Rows from block 3 of a small image classifier, named by matrix and row number. Rows with one number belong to one channel. Each number is 128 + 32 x the weight over its row's rms, rounded and kept within 0 to 255. All counts start at 0. Numbers have three digits each. After the name is the row's rms in percent of the matrix's.
Before each channel's rows are labels from the 100 images, of 14848, where the channel reaches its highest value: "strongest on" is what is common among them. Only what is clearly more common there than usual is listed. The data: microscope photos of single blood and bone marrow cells.
# convs1: 3x3 conv (model.blocks.3.convs.1.weight, 96x96x3x3, each kernel summed), inputs 48-95
# convs2: expand pointwise conv (model.blocks.3.convs.2.weight, 384x96x1x1, transposed), outputs 48-95

strongest on: smear: peripheral blood
convs1.1 078:132131129131124129145133111097074136119137160130081155113146092074119097130076093025053122125030144128077145116132119081143073140122148147120112
convs2.1 113:135161158163153156098100096111123081095156153149085140108117087095169111108175091111099111157148092126147113075111193120097144131123155138142186

strongest on: smear: peripheral blood
convs1.81 111:150150116145109086093107131092146094142101121115084127057095142144151160146154139101129159084099094155086090152118116085111079120148101095143102
convs2.81 085:177153151148113130095070196140119175117133149134148137167138208129155124148110150146179124125126049159171057083106122133102177155123171159081167

strongest on: smear: peripheral blood
convs1.36 065:134115129138120092106087162108140088148079164103090148079091130126162164179131145061069124093051083137101094136133103094096094139101115093123124
convs2.36 090:147147151133105125086090188135113171135107132142112129172134175100138128139147130138136127131157056148160018069106120142095154151122166143121165

strongest on: smear: peripheral blood
convs1.89 141:104092125084116133131130130095054121055130117099105103137130056066137075139057133143127101128145127085092130114117098104125087118092124127102109
convs2.89 114:107094140130134177156130119157143079146154138100060161068075099116150122115175160133053124102133167173110156126117168157129075160110045121183126

strongest on: smear: peripheral blood
convs1.48 164:153153121151116070078098141097141105143091096120093131063075146142148153149141147121136161094113081156088075152122128097098083096151077077146110
convs2.48 082:188190168141125135101059187130119159101139152153160136189156190127151122160105146130185118123130079150187091104104130115098177129107177164069127

strongest on: smear: peripheral blood
convs1.70 137:111098123084118122119114123091073101067117119089094106114118066076128094123074132152140112105156118092080117128122088093118082120080115119088108
convs2.70 108:112081128127124200138137109147137058145144165111071151048072105117146137142179160113064120102142172149120155114112152148130061160146043118155129

strongest on: smear: peripheral blood
convs1.27 062:144130140083141127135122035141112127155144130131120151124142132112090127072109029039082133114043141109132137131149127118145130110067134147058145
convs2.27 087:139102120154157151107107107113114079125151146132058134123099102083165115108199090117087116145154083145145082082101147129103149136133131149149166

strongest on: smear: peripheral blood
convs1.61 071:153140128128127076085112106109203130156111067149107127103078152159097173083189148129135145126130114140105094162130134114126103075134075086117114
convs2.61 115:154187123115185126108107138121127168087125109135110149135102186106128108120138133141134142135142089122143075110102113149104181140117221140114211

strongest on: smear: peripheral blood
convs1.69 129:108109135127130119116089147108103062085094120049101151110102084082151103163099143157132113086153098124101099109140058103087089116143124094153131
convs2.69 088:167101143161153137125145116150139067109100159140132134080135052173184121151118149085135098129098207140146158163123142146122079147125061157132045

strongest on: smear: peripheral blood
convs1.58 081:160171127113117112130149071086146120099140082109098137116137096087140126098148077050104167112048130142072136162127120105133076064097119135082104
convs2.58 095:133186107148105112125116154147141181162139137145171080187117147109156141111141114118199120129130093132157105114115145121124191132108193141118225

strongest on: smear: peripheral blood
convs1.11 116:091086122083121150142138141092069119065129141093103118140144062080141072158069138134118095143140137083082137092118097098123083132100146132121109
convs2.11 116:119091106125143169138134102147169065128125126119071150049067080140129125134157151122078117113119205144129161148109151155128087128114063126188097

strongest on: smear: peripheral blood
convs1.79 119:141144118158108108100094123091115094087100098081094114101097090084124111138110128155154143097164107159088104145117086094095081108180101111184102
convs2.79 131:162156133135145113136163100138139106119106121152177175112160111217122126132072118097150083146040159140150150168144133107125125143133115151133054

strongest on: smear: peripheral blood
convs1.13 136:109116145120132097101089150094104065116087113069091152084102112101137092149111158162146130076154083125094094116147072098090073109124109088119126
convs2.13 113:137120131151148172097098158125102078114102167131087117041104043129167123166192147119081130108160179129147119132117146145128062119154034158144106

strongest on: smear: peripheral blood
convs1.21 075:129131124121120094125118096109096108048126121091105135104130070067131088122109078013060133110030109129085123131129103109118093093130128119136117
convs2.21 056:095098108093102129122115135137117175163133142125125108195107251083109142110126164198178134094154067122125133114124141110135126123137118088116197

strongest on: smear: peripheral blood
convs1.52 129:149138125110120080095112114093138097142105089113080147068098142135119137121138126101133140091093093122076096149131120081116068085103090095112113
convs2.52 084:148118131176165105089094177139125101096168111136146144099155079092191110140128172139154133081149149148172131109105166125121108132088133185124083

strongest on: smear: peripheral blood
convs1.88 058:114108153099161102119117074143129079093115104065132164108123096033158121111128065156167122113143122112106113121167082142110123081144115120131142
convs2.88 106:115207114157150120105103149124133209121121156146137101180106187117167111169147117108180113145150088127135099104101114120107162112157184125106201

strongest on: smear: peripheral blood
convs1.0 055:184170150126159148175156126108122090120141122056106148142160130107031113098123126051083154112058151139122167181159073115139084101093158150085146
convs2.0 132:129175110160145136106139090125133079098143082143104161103090042130174133090161081130087114153120170118141108146115120118096135136075122156155126

strongest on: smear: peripheral blood; cell type: myeloblast
convs1.16 109:100085148081134129133099138113083092073106141080104149131122081072129074132065139161130086101157110083110115104146077104092096143084137114085142
convs2.16 092:133100136141123059144154098141162030141154072131078162065104014129144131091144132120071106128117206142143174137134143130139103150056099141176105

strongest on: smear: peripheral blood
convs1.94 158:137144123142119071077096136096128092127088097107091138061080128134139135139131139124139152087115079145083078135126115092096077091143081079142112
convs2.94 089:165164157168146109081094211126117121113130143130148117155150143119159120152106175143181122106141108156188099100105132141099156147100161165101118

strongest on: cell type: segmented neutrophil
convs1.56 109:114124131143135126121133153140051118057124106107135131129122058086133076150054149056102130127055119133133121116135114136134138096176117120192134
convs2.56 095:158187134138153068130142130119140144080135098130169173172162121169146126097056117110140099149066131118143177194135113083114122127104154160159117

strongest on: smear: peripheral blood
convs1.82 059:144119161115164097099086094154123096160089085089143166089099149110102123106129099056057120086049098117177102138165102151095149111098104107089171
convs2.82 102:140145132182138114097113110129131100107152114156111140129115094105185121109146065085087118180139098136156085094099136126095180126097165169167126

strongest on: smear: peripheral blood
convs1.14 087:157164117115107107126151072080141123103144080108089137108139101092136124105139082051104161112048133141071136156122123094140073059101110131090102
convs2.14 097:138199106149101088117103157151140175166149153146169085180113165122153133115124138101189129126136108131164119122125151118124181127109191147123215

strongest on: smear: peripheral blood
convs1.8 174:138146122149117079088103143095125092133091093103090134062087129132138136140125143109127153087104086149081086134126114093105075090149089086146112
convs2.8 101:177170170163152096082101217133134118090134150145158111133160122122177120156089140118175138129140101156199103104094122136107155134107162188094108

strongest on: smear: peripheral blood
convs1.7 063:144141166121171094101086089154128087153079109100137157084106144117096116117131082065084129086068100128170109144164097148093155114111100106064170
convs2.7 100:136136120156157135105120108122124131109138126150077134147088110105162112120182069096081106186136082140147060113110102120099192145118140159160134

strongest on: smear: peripheral blood
convs1.51 106:145124129078129103109127073101136104138121089117091143087114148140119127107140070063112129099052114098090113142134128089134081089065106118078117
convs2.51 080:156081149174152115101077180128116096117165115144139146095140078090174123155154148130139119103157132152174104097114169124103114144105087169137107

strongest on: smear: peripheral blood
convs1.5 072:159128155124139116115116173140191137180107142160131138120116174205181216179185168141108128123137105127160115166150159138114150151082120113090140
convs2.5 120:157131159101115128124127157124089203138110130132074117162079196103113117143135118134104138150144065135145041092112093133110169144141180120135205

strongest on: smear: peripheral blood
convs1.86 083:111120152120142091104088096143066096096095097081138134101095079091120083119065085052063133088049090123141104102152096137093139089120102093109146
convs2.86 058:174180183129126063092145114122113103109163096141153146181138164083148129109094132104159092122126112155169146112104120121089177138109181165137128

strongest on: cell type: segmented neutrophil
convs1.22 108:109127123133106128123140164115043117085133118111120115139129067061154053174045167053109121124059128137129128112116116122143120110149120126156111
convs2.22 113:135157148133113119124116110159109132130166069106118178143113120167164132067120159176104120104108106161101133155123214165122123142068150104163151

strongest on: smear: peripheral blood; cell type: segmented neutrophil
convs1.33 062:108110151121146089119103101121099126111110120135105126108114090112123091105083099003052115132000125118097114111153119105118103098119116093078134
convs2.33 084:120172142134150094106115156132110154110110128133137120192136189115154125152122084132161115153128092136145073094129120134134171115154179104109152

strongest on: smear: peripheral blood
convs1.20 097:110119143143132071072067131123096087113066091084113145075066107107138114139101121105107132080100065139117068113139095115074112090140071073130131
convs2.20 056:186170170159132075096100123130133123120172135150140133157135132130177095108073122111158097152123100154163126132089126127080187131042162167148112

strongest on: smear: peripheral blood
convs1.91 088:101098150056138162148127095133118108138127164115150122144157148133129114109114095176161096105174123070151143103146120144116141175050154144050141
convs2.91 073:116069127083115123135150117124123107151132090128082147059100095116088147107174154188067109087125142133119117114139144109105108141123081120174134

strongest on: smear: peripheral blood
convs1.85 130:124134147137151087067067137156132087138065076099143163077065132125128122153131129114114135081111071140163067125154093144069156081145072074135158
convs2.85 070:160140132159118134098116133121114139157153154159071164102079073161159116133149131105086113127125156151177102148107088136080130122103090172175099

strongest on: smear: peripheral blood
convs1.53 086:128127142098140064083108119125115092107101067085110150067078104102124127125111123089115126094080090111113081136147094110108110058107077087105137
convs2.53 068:170112125171109102074109145136116164122148134158133135147144165116152141143130080115182108155144067117174077107113177121095167130112184176127075

strongest on: smear: peripheral blood
convs1.43 059:121124144100151090108123057123133087084120114073119166089115096051144113090136053108123135109086128120086105128158090124126101100138113118124130
convs2.43 105:132188108148153123103110146129136208113108147138136102189112190109158115175149140104192122140148071118129110115104107118111154117167184138103212

strongest on: smear: peripheral blood
convs1.24 104:121109150108139143134104149110090083069104138047101154138127076051135083137083143146130108091150103104105123127147052100090087143110136118103139
convs2.24 100:131129155140112077141151098141139070124129074129108148081127018157163116099142108104089093136101181149151152169136139130125115152053097161151066

strongest on: cell type: segmented neutrophil
convs1.59 069:121131114116105108092109110101076079095102125088104116113106072093140077133072129015125128087015085127103092124119090099100110122122103107117109
convs2.59 067:130158133132134067133124085148123141160163095106148162159119161164180125091095161161138110098120081188125164174095232159108142168074134115141144

strongest on: smear: peripheral blood; cell type: segmented neutrophil
convs1.17 125:114103128069122117117118069104117116108120127116102115103127112104117119088117053113127120107120126078096122116127126100130091130051120127059116
convs2.17 107:130039129117122182096074158123131096142144160133081100083089134070110125176214170154072125076174125127139121084106135143117091125166057133164140

strongest on: cell type: segmented neutrophil
convs1.28 067:115116125112130094096118127127092098073101092116131135088092083100130079151086137024048112099015093113127090107129121127109126077129098086139132
convs2.28 117:146176117143132084122120113170135133114152121114117204134098141150130119067131168147119160088119136140155156146103178152134131154046150147189146

strongest on: smear: peripheral blood
convs1.34 122:107091120078115132130130113080086114069130121094094105128127079091139097123083121156140095122155128078070132113116100091128075124072133129085096
convs2.34 125:113086122121131182139125125152157069143143148118071141061061092130127123149168160137074115103128172157121167130114156160130073152153035123176111

strongest on: smear: peripheral blood; cell type: myeloblast
convs1.46 115:098085139068138130141133071136083104070136143085125137106139074082126091090086051095107102111098141076126141100140090121136127137068146141074137
convs2.46 065:170119160139127189093065181143100086104154170166068163079109048159121119152155080085076107184107141130160072111131135115101142100133116151150085

strongest on: smear: peripheral blood; cell type: segmented neutrophil
convs1.73 104:159162133162124073062077122118141094146079089119113118057069141131118150117145134150160164082138078172113065158129129113092114101154067082135121
convs2.73 073:136213150141160087113123147130124169108147127132155124187123163133150103140108123147201093133123081148135065103122114107105193143124177129105118

strongest on: smear: peripheral blood
convs1.39 056:153163144112150126117111062148121116164128098117134148106126148119062096075107063012073122104003117111154129132145115138124146095104125129076153
convs2.39 108:154133137180150122100112097134123098118163106156070133115091079086171113091178084094079112168152096143169084089105141128097169147100158167170135

strongest on: smear: peripheral blood
convs1.45 086:108112121090116117126135080103093123085134117108094133120136083097134092115094076000056110118006129097098129108121114097125095083082127125087114
convs2.45 072:120166102146113056137115111144133118149157090152135109126093128068171142094103169141163127088146119150130162083121194107132162127092216136159191

strongest on: cell type: segmented neutrophil
convs1.25 050:152146156120161138125136147160126175173153100180157133161140175136126131121132174089173141156075136130150138169146164145138146099190093139184162
convs2.25 189:113157120105161127169162071132142128094150056098103190125097126146106104066140168188091120089109134121100130145147162118145126143098145107169162

strongest on: smear: peripheral blood
convs1.63 113:095095141092128121128095158101092085070095144065096137116113080071143080152081156153126106096158102095105113110135072100084085142087134108093124
convs2.63 095:124099135144114085139151097150150044139135091117075142054082006135150129114152135124074106115111205142137162158132151134132091154076062130180108

strongest on: smear: peripheral blood
convs1.30 074:146137107095102122132135108077150111110136149114072136090137114139116119108137126065125149120063125114058128140109116069142054115108141133127096
convs2.30 066:155136115178172105083101145140147066117169130129137134115134112089194128119094186151147143088170135170159151101080163163114117147077124176121134

strongest on: smear: peripheral blood
convs1.65 120:107089120071114134133134113080086109077130120090095110118127080091140100124090114147134098117150131080072130106111098091134071115070130124085096
convs2.65 123:116071118125129189128119122141155071138145158111086146062075110130135127150169168128075114101138180157118159122112147157122062156162027129153120

strongest on: smear: peripheral blood; cell type: segmented neutrophil
convs1.90 053:088094149103153124123083112169086110134097123098161164137115110109123094122061118110072093121100119100178118087148082157082174111120125115111160
convs2.90 055:147193108150161063125123103112108173091103101147098140179108199132166135064140080084102114168118097120141119127112125109113151104071248136133158