A small image classifier, trained from scratch: 8.5M parameters, widths [192, 384, 768, 1536].
Rows from block 5, named by matrix and row number. Each number is 128 + 32 x the weight over the matrix's rms, rounded and kept within 0 to 255. All counts start at 0. Numbers have three digits each.
# convs0: reduce pointwise conv (model.blocks.5.convs.0.weight, 192x768x1x1), inputs 736-767
convs0.4:119107098111200122130130172126119151103118131105135128133100119103192165113133103118096099176137
convs0.5:120108121105102117106099122126086140081135136040149163150099114090123100091196131124223075107101
convs0.6:145122044102073089244114124087204129212146141252068100191076114149154154251071076127061202115165
convs0.7:120125115128143127124137127119126125134130131137118112119121131128145129132121120106107127131128
convs0.8:175144130146125132117149127127111160130135132113097129135137144143120123123118125188111131143117
convs0.9:122150138117118137063098127159101125092125136095183122097143092128079105094190172114206115126089
convs0.10:115140176110111098214106138090172136173107125202079089238155106149089141190045143151118166107138
convs0.11:136130111104079084244112118078192133198129141241050093225101116157125154212053095131104167106164
convs0.12:119102098112204120126124160122113152107114128098139129124096122099202163108126098115097098179136
convs0.13:116101092112201121130124172122116146103118122102138124125090117093188166109123098110088096174141
convs0.14:123118087097094092219113148090135137152115134146083162255064120128099146159114114113188159107143
convs0.15:140165154150113144141146113132099147140128132105118141150168146166131151135124149163114148140116
convs0.16:145146136150093136155146125130142128136132133161106141168142147145115145161119136138092157112136
convs0.17:110096100114141132119129208134149121094115110132133115102102116095130156088109097073082078119130
convs0.18:133114063114088103217137144091163133175119152196057132224057136125098139174091102119135178102161
convs0.19:122082095116117130120139222135166119116136101172115129117093121095138158128130086103096096103160
convs0.20:158126080102085084234119107090198132209146134255060102196088116148145167238075095125067187111175
convs0.21:103089092127120137146141235143143119114112102152136126131088128103137156113106094081086094110152
convs0.22:127091097126115132131139229136150120115135102154126137126096122098137170126118090099088089103159
convs0.23:122080088118113131114136224128167112123133106182112131101089129098143150134138083104102092107164
convs0.24:141131077104075087233124113089201133219134135250067093192093124143143155244071096128056191113167
convs0.25:138103109112106127077109165136155118095149115144130151085114115103125134090147114109110087110128
convs0.26:185110088128108117113132121115124145134159134143086124114094128125122109123130106188098124124132
convs0.27:134181199149114160113119128159099123110119118114159096138191127162098132131136175133152148118108
convs0.28:140112119118124136127140151127136108116137127131138126117113129116118095120157127095157115110126
convs0.29:120128090120081098221128147086152128172115131177073119229078133133090136174097116112159162097139
convs0.30:146125137113107108123100126120120109088150129115139176145115112114123103107186141111191088104142
convs0.31:131200198166086173127138133172100118128113123126152135147218144187100193140113193133115154097120
convs0.32:126108086134141138138157141118147160135117129152100132135092145117153159126135109151121128155136
convs0.33:115105096113205119125128148125114157104120132104140126118097122099195163105141100117100105185141
convs0.34:123069077116121118121136228123161113127128106183103130113062116093143155132121074098097099111174
convs0.35:130133113108085100216122139088150120159117129167088127247098123134084132162105127107165154091134
convs0.36:131131127125118149146139125143126104145120134117149124143121137126108108147140131096134135107117
convs0.37:146077071106114115112122191123165113137156112199095151085069116105135131147151093118108099103175
convs0.38:120140157098108081228096134085178141173113129214071091235145099162095139193051136151117165116157
convs0.39:135094097114133131105116171130140141111146109146119138103102116100142150103136100121097089126145
convs0.40:121084089113122129117133213131168116119133107167111128102087125099135151124128086098092090109148
convs0.41:112182193155108173144135124165112117133105128136150122156191138181089167147120177137113157104131
convs0.42:120085095119113130126139227138161111117123102156121121119087121092132155127120089091096094107146
convs0.43:100186191155120164126129129168096118122106132104161098147189133172084138129132181133150151116107
convs0.44:104165177144123171133131115175113115132105134132159104153173126165101136144135165123119150118119
convs0.45:119104100110205118123129160121119152104116129108134127130094124103196162108127099118098101184143
convs0.46:127125086097079087239120107087206130208126147253064111200082111142144159228092096124075188115157
convs0.47:127184175147094148196151108133163123165124125186088120187173141189109187170074139151068174101146
convs0.48:123126079117083090224132143091160131169117142186063138239080131141102138176094108120145171098153
convs0.49:115094102099128110152084123122081138086119115083127150164097096095123102099173122125219090122150
convs0.50:124120116133116146133156201145125147123113099123112110135108141114156145115127116129138123131143
convs0.51:113141161109127106203115102107197116179118132221084110197138112162107159189084127133075163128161
convs0.52:125142139119119120164124096122153125156121137167128113161137122135109123146132138111106147119139
convs0.53:112085090121134130133135218134150116109113104146133114112085123096137155107104091074083088111144
convs0.54:119110087141110123181151124120183123198114125211108065149088145129132099200104108116085162123157
convs0.55:114152149127131128172131092129159121163115135173123120171144123149105129154113137116104151121138
convs0.56:117119135091098104147091135111069148092116137056163168175111101092123108114187144122255091113116
convs0.57:124154168113112123214125093116192121178117131212084126184150118167111161190085135142072174117160
convs0.58:124146159113111088232105125089186137177120126212068082235146106165098138185048127153109158114158
convs0.59:101179170162112182110146120185087106126111126094166106128187142168092142137135175132124145110108
convs0.60:124195193164091179142142119180112117138115132132146124154203144178088176149112179132100162092133
convs0.61:125131121114118113194125100113182125189123133218091108173116130142128146199107119126072174134145
convs0.62:101092111124142136112130220144122121085109101112147126096109112095141164086094094063073067125125
convs0.63:120114035095073090209116113102194129215129138254081082175046117128150133226080072128052200114176
convs0.64:181121115131106129126131132134141124123176116158114136117129123128125114123150115129121116114134
convs0.65:148148164119102133133094128145083122076136124086186131164138106124088100101200173111237100119096
convs0.66:129105106113128120108118128120139128102139134119123142124105119098141111104160112124164093125129
convs0.67:120172159152096141192153097134162118174124129190090123185161148188113176168086138153065184097144
convs0.68:122123108151117152148175157142157119171115119144116096142115149137133105168126117106126143117136
convs0.69:126109119111120110125110133117093132090125128062144161142104109099130109105176121116206087119113
convs0.70:177127118130109129101134118121114147125153131121097131114125131133113116121125127201110114131126
convs0.71:133136141111087092207095153088117129113121116134110151255117114126092139141117150127215133093128
convs0.72:123111096117193118132139152118120161107125132107140133124105130111195170117149104127106101185143
convs0.73:122102088146101144180161139135172118179124119192121083140087149113129093185123107110115140128153
convs0.74:131147198117108108210108129106161130158112119197082084247177110162083153185042156159119158101144
convs0.75:120087089121121129121132211134153121113128104147120121117089128091132159109109095090085098106129
convs0.76:180123110130110127098141117124109150128152128123098132115115132129114109122125119201108119125125
convs0.77:128129110112080093215125140083146125159116129174076128234089126138088132165102124112173154092138
convs0.78:135077082109111121114122210131162118126144108178104139102083117097136153128130085110092092106156
convs0.79:121098091124132129135139211138149116117117105148128125125092127102139162108112094083087094112141
convs0.80:119141165108111092218110131087168136165109126190085088238145102152096136182060139149123156113142
convs0.81:129190212151094158139124131162120115133113129140145117164199129175086181143113185136121163099137
convs0.82:136121109158125159148179176143130133153112104126107098136116158133144128157125117130138139138140
convs0.83:150109110101107108122100130123105130079135122087130164146100109092128103103172114121193083110125
convs0.84:137112124133130149058117144146130126082143109122129145070131127108132138072135122107107092121116
convs0.85:121103116115101113074115126119127128092142140097138164106099118089125103094178124123210088110113
convs0.86:115085095125122123130146219126157108127120110170116131116087125101139143131126085099100095103156
convs0.87:130105091144106153166167161145166128170121113173114078141099148112138098179121113110114144132150
convs0.88:136108036105080088217139151088174134188122148208061137233047130119132148185087084122097180105169
convs0.89:126179166169094162163147113159126117140116124153113138166176149181099174146096148140078161104141
convs0.90:121139155106110080222102130083175140168120129212066091233138100154098146182056133139116157115152
convs0.91:120148188112106108217114128097154133159111125175079086245158110160076141173052154151141156101135
convs0.92:124129085116085093222127143084156121173110136177070137244075129127095140182098120114159168093152
convs0.93:129150185111102105222107128100167132171113124200078087248168110162090152190045145154110167100150
convs0.94:131116047116080089223135143087175140188125150207056133227050133128119148183089093126115174099161
convs0.95:136111056101073086241119118091206133211125139254067115195060116129146158228087080114067196116168
convs0.96:152134092129107107183135121098143150170131136175079114184096142143118125166123124158106154141136
convs0.97:103185191158119179113140125183092114126101122093177106129200141171088141134142192129142142116109
convs0.98:114168166144108152175139102159148119147114137174121124176164133164102166164110148130079167111146
convs0.99:118159155143115148187143103149155124153113133180112117188151135159107159171109143132086172116133
convs0.100:118119136103108131064098125140103129084127139075170141112118110092111091082200142120223098116094
convs0.101:124108106134120154141157183147136149123112096123120105148099145107147142121126109131146118141141
convs0.102:125077086121108119118141224121161113128136108181106132109082123100138150128123076105103089103160
convs0.103:134096093110120133109127188132150132112140112145117135100101123096134151111131096119095093118147
convs0.104:122133127103119125078099120137104110103119131085171145102119106107103106103184137111222115121094
convs0.105:143065068098111109111119185125173118134157114200089157091069108103127141143147080118100099105169
convs0.106:131085094116118130117128207132157124110139106149116131100088122098137154113127091113098085114150
convs0.107:120097093110197121129137178123118144100118124100132135131089119093189170110128100111090097175141
convs0.108:128129099108076079245113127082195136194131145250056098223098112145133162219057102131090170108166
convs0.109:134114093153112159157166176148143120156127106145115088142101152123138104167125118115136137126145
convs0.110:142120119115104129052105128130121111086147129108147147082121117105106109075168136114178105099109
convs0.111:129126068122087087221131146083164136180119142195059136226070137130099145181088104117135177102152
convs0.112:130116042111076092234138148084174135186127148213051125217054131125126145197080089127103181097158
convs0.113:121074084111117125111135221127165119121135108170107135103078121089137156128123084105091090103153
convs0.114:130085091113116125117131206129151129110137100144113129099094126096136162110118089109092090113145
convs0.115:143088085116112121114108132130134113101150131129110156126090118103129100107165105128160090107143
convs0.116:125118045108073086243131146085187134195129154237049116218057131134136158213066087130093183089155
convs0.117:111150158117112131208131097128185123166118136206102131192146124163110168187092139136067178110154
convs0.118:188112081119099118119127144120147125140174123166091127119085116115122116130138094143114120106146
convs0.119:133124118129142120121127127120126121127131121129115116120126124137136119119117123114102128123130
convs0.120:107153186111122116205119110114171123161113129196095106201154113165098153171082146131088152115150
convs0.121:137109123133124142051117135141136118080145111122133149073128124107134132074139124099131096123114
convs0.122:123112097112177127130137167114125160108116137115134134130097134104203175114149112123112101179151
convs0.123:128093088124130135113125187134142119095133107135122121101090121093120148097114100090085081121129
convs0.124:131117097132128133137160133119147166136116139152102142136091147117155157132134117153125135162141
convs0.125:149106105116108125107119165134153113105159104157114143105119114111128136109139110107095092100136
convs0.126:143099110114109130088113164137142120093148107146123147096107123099128136091138109106097089105129
convs0.127:116173191150124160105127128164100117119103123107163108130198134167095137133140177137142148115120
convs0.128:104087102115141134138144225148145125108105101151147131115097117100148167105101086068081093123145
convs0.129:112075088116144126136134227130154122112113104154127126114083119087143155103096082080078093123148
convs0.130:130121068111083096221138144088158132179116151191062140244057137132100140176096104107146174103157
convs0.131:134060062105109121123131213124173115138146105198093149093060115096139148141140079113102096102185
convs0.132:119134104134156125133143115123123183129109138122134130132113137130178160118144121159111129173139
convs0.133:120136124094105114069082126139098125079126136063186131103115095108093088085203146132238106122083
convs0.134:127112061118086096222139144092165140172114145189064130232055137118106138178086104122133176095152
convs0.135:118153187111109103215109128098161129164113129178084086241168114150079141181049149155128152104133
convs0.136:116153176123120111208124102109189118176112127218080117198148117167114166188082138134075164119161
convs0.137:141113132120092127038105134130135118078152130107152160084120125092102106076191134122196091086124
convs0.138:178118094135124128109142127118121156145149125128083129122108133135126113129124118189104133145129
convs0.139:181123116129103124100140115119113152132156126124095130113117128126107116117129121206103115127121
convs0.140:121108092140106135170163128121182116200118119201104070146091145130127098193112105114101154129153
convs0.141:136076091110118118116129191124158124119145110172111135112084117096139154126138087121109095113165
convs0.142:129125077102072082248122134076193141206131148246043104225084126145135156215058096133096176104166
convs0.143:128144138105120122095089134139092118087137124082193115120130096121084091086202167121230102130079
convs0.144:104088108115137130128141227144128126109102106135154107112105116097139155102107096075083078129132
convs0.145:120147182112109094214103135090165138169110127186077087244156108154078136185051143152129162107138
convs0.146:143083071115114120118132199122162113140153113201095150095077112097141145140139088118092101098167
convs0.147:122135136105096088222113131081177143162122128213067100227127105151101140178070126139127152117148
convs0.148:126146151118100104212117135098149132146120127170089103245134115143090144169078142135153143106126
convs0.149:143140137152111159138157145151115148141118133123126140147140155145136153140126137149121141140126
convs0.150:139134170114116096228106114092191132191130122223057103213154110176111173196042129155098167109165
convs0.151:113098090115196122127129173123114148100119124100137125129085118093183163104119096119090088176136
convs0.152:117081092118111126118140225126162113128129109178117135113085124093140147134128080107105098108165
convs0.153:133108040108073092223129152085171133189127151217061127212047134124127147197083079124092174100159
convs0.154:111154141143128156161139103158137123150110136150144110152139141142109138160139139123104154123131
convs0.155:104083094115127122148140231133147115118111108172124117133082125103146150119105087095092097120156
convs0.156:136134146131114137138125118131130111129134127123138128140135125135116112135136134105137133113116
convs0.157:113157163140115157174138099160153122153117139174123122177147128156101155165118145130087163116134
convs0.158:134090089115129128097120180135145134091141116130124130092094120092129148089129102108086078119129
convs0.159:131118099151113158161168145139160114178122115155112086138111153126131097171123114105124145121142
convs0.160:125167193137098129195137108123170116150114122201066109203177130189097192161056141149085155092154
convs0.161:141136141110123095218112112091195123199136131235069104205123115164118165214077112129075179124174
convs0.162:176098062111104102136128135099148136159151134173073120119063118106128116160124095168101139122146
convs0.163:132071072102104119109124197122165118139148104188096140092073109100139148134133076114098102097158
convs0.164:123108061106075099204123098110191131216117129251085084170058127127157133243075086126043191120182
convs0.165:125144179118107101225101127101175127170111129206080091241160108159092146194046140156115166109150
convs0.166:122148188110111100219108127099159132163112129181084087242163111150083136189045150148124155100136
convs0.167:116194184169117188106136128194084108115112124081180110128215142171082133123146198129148133121103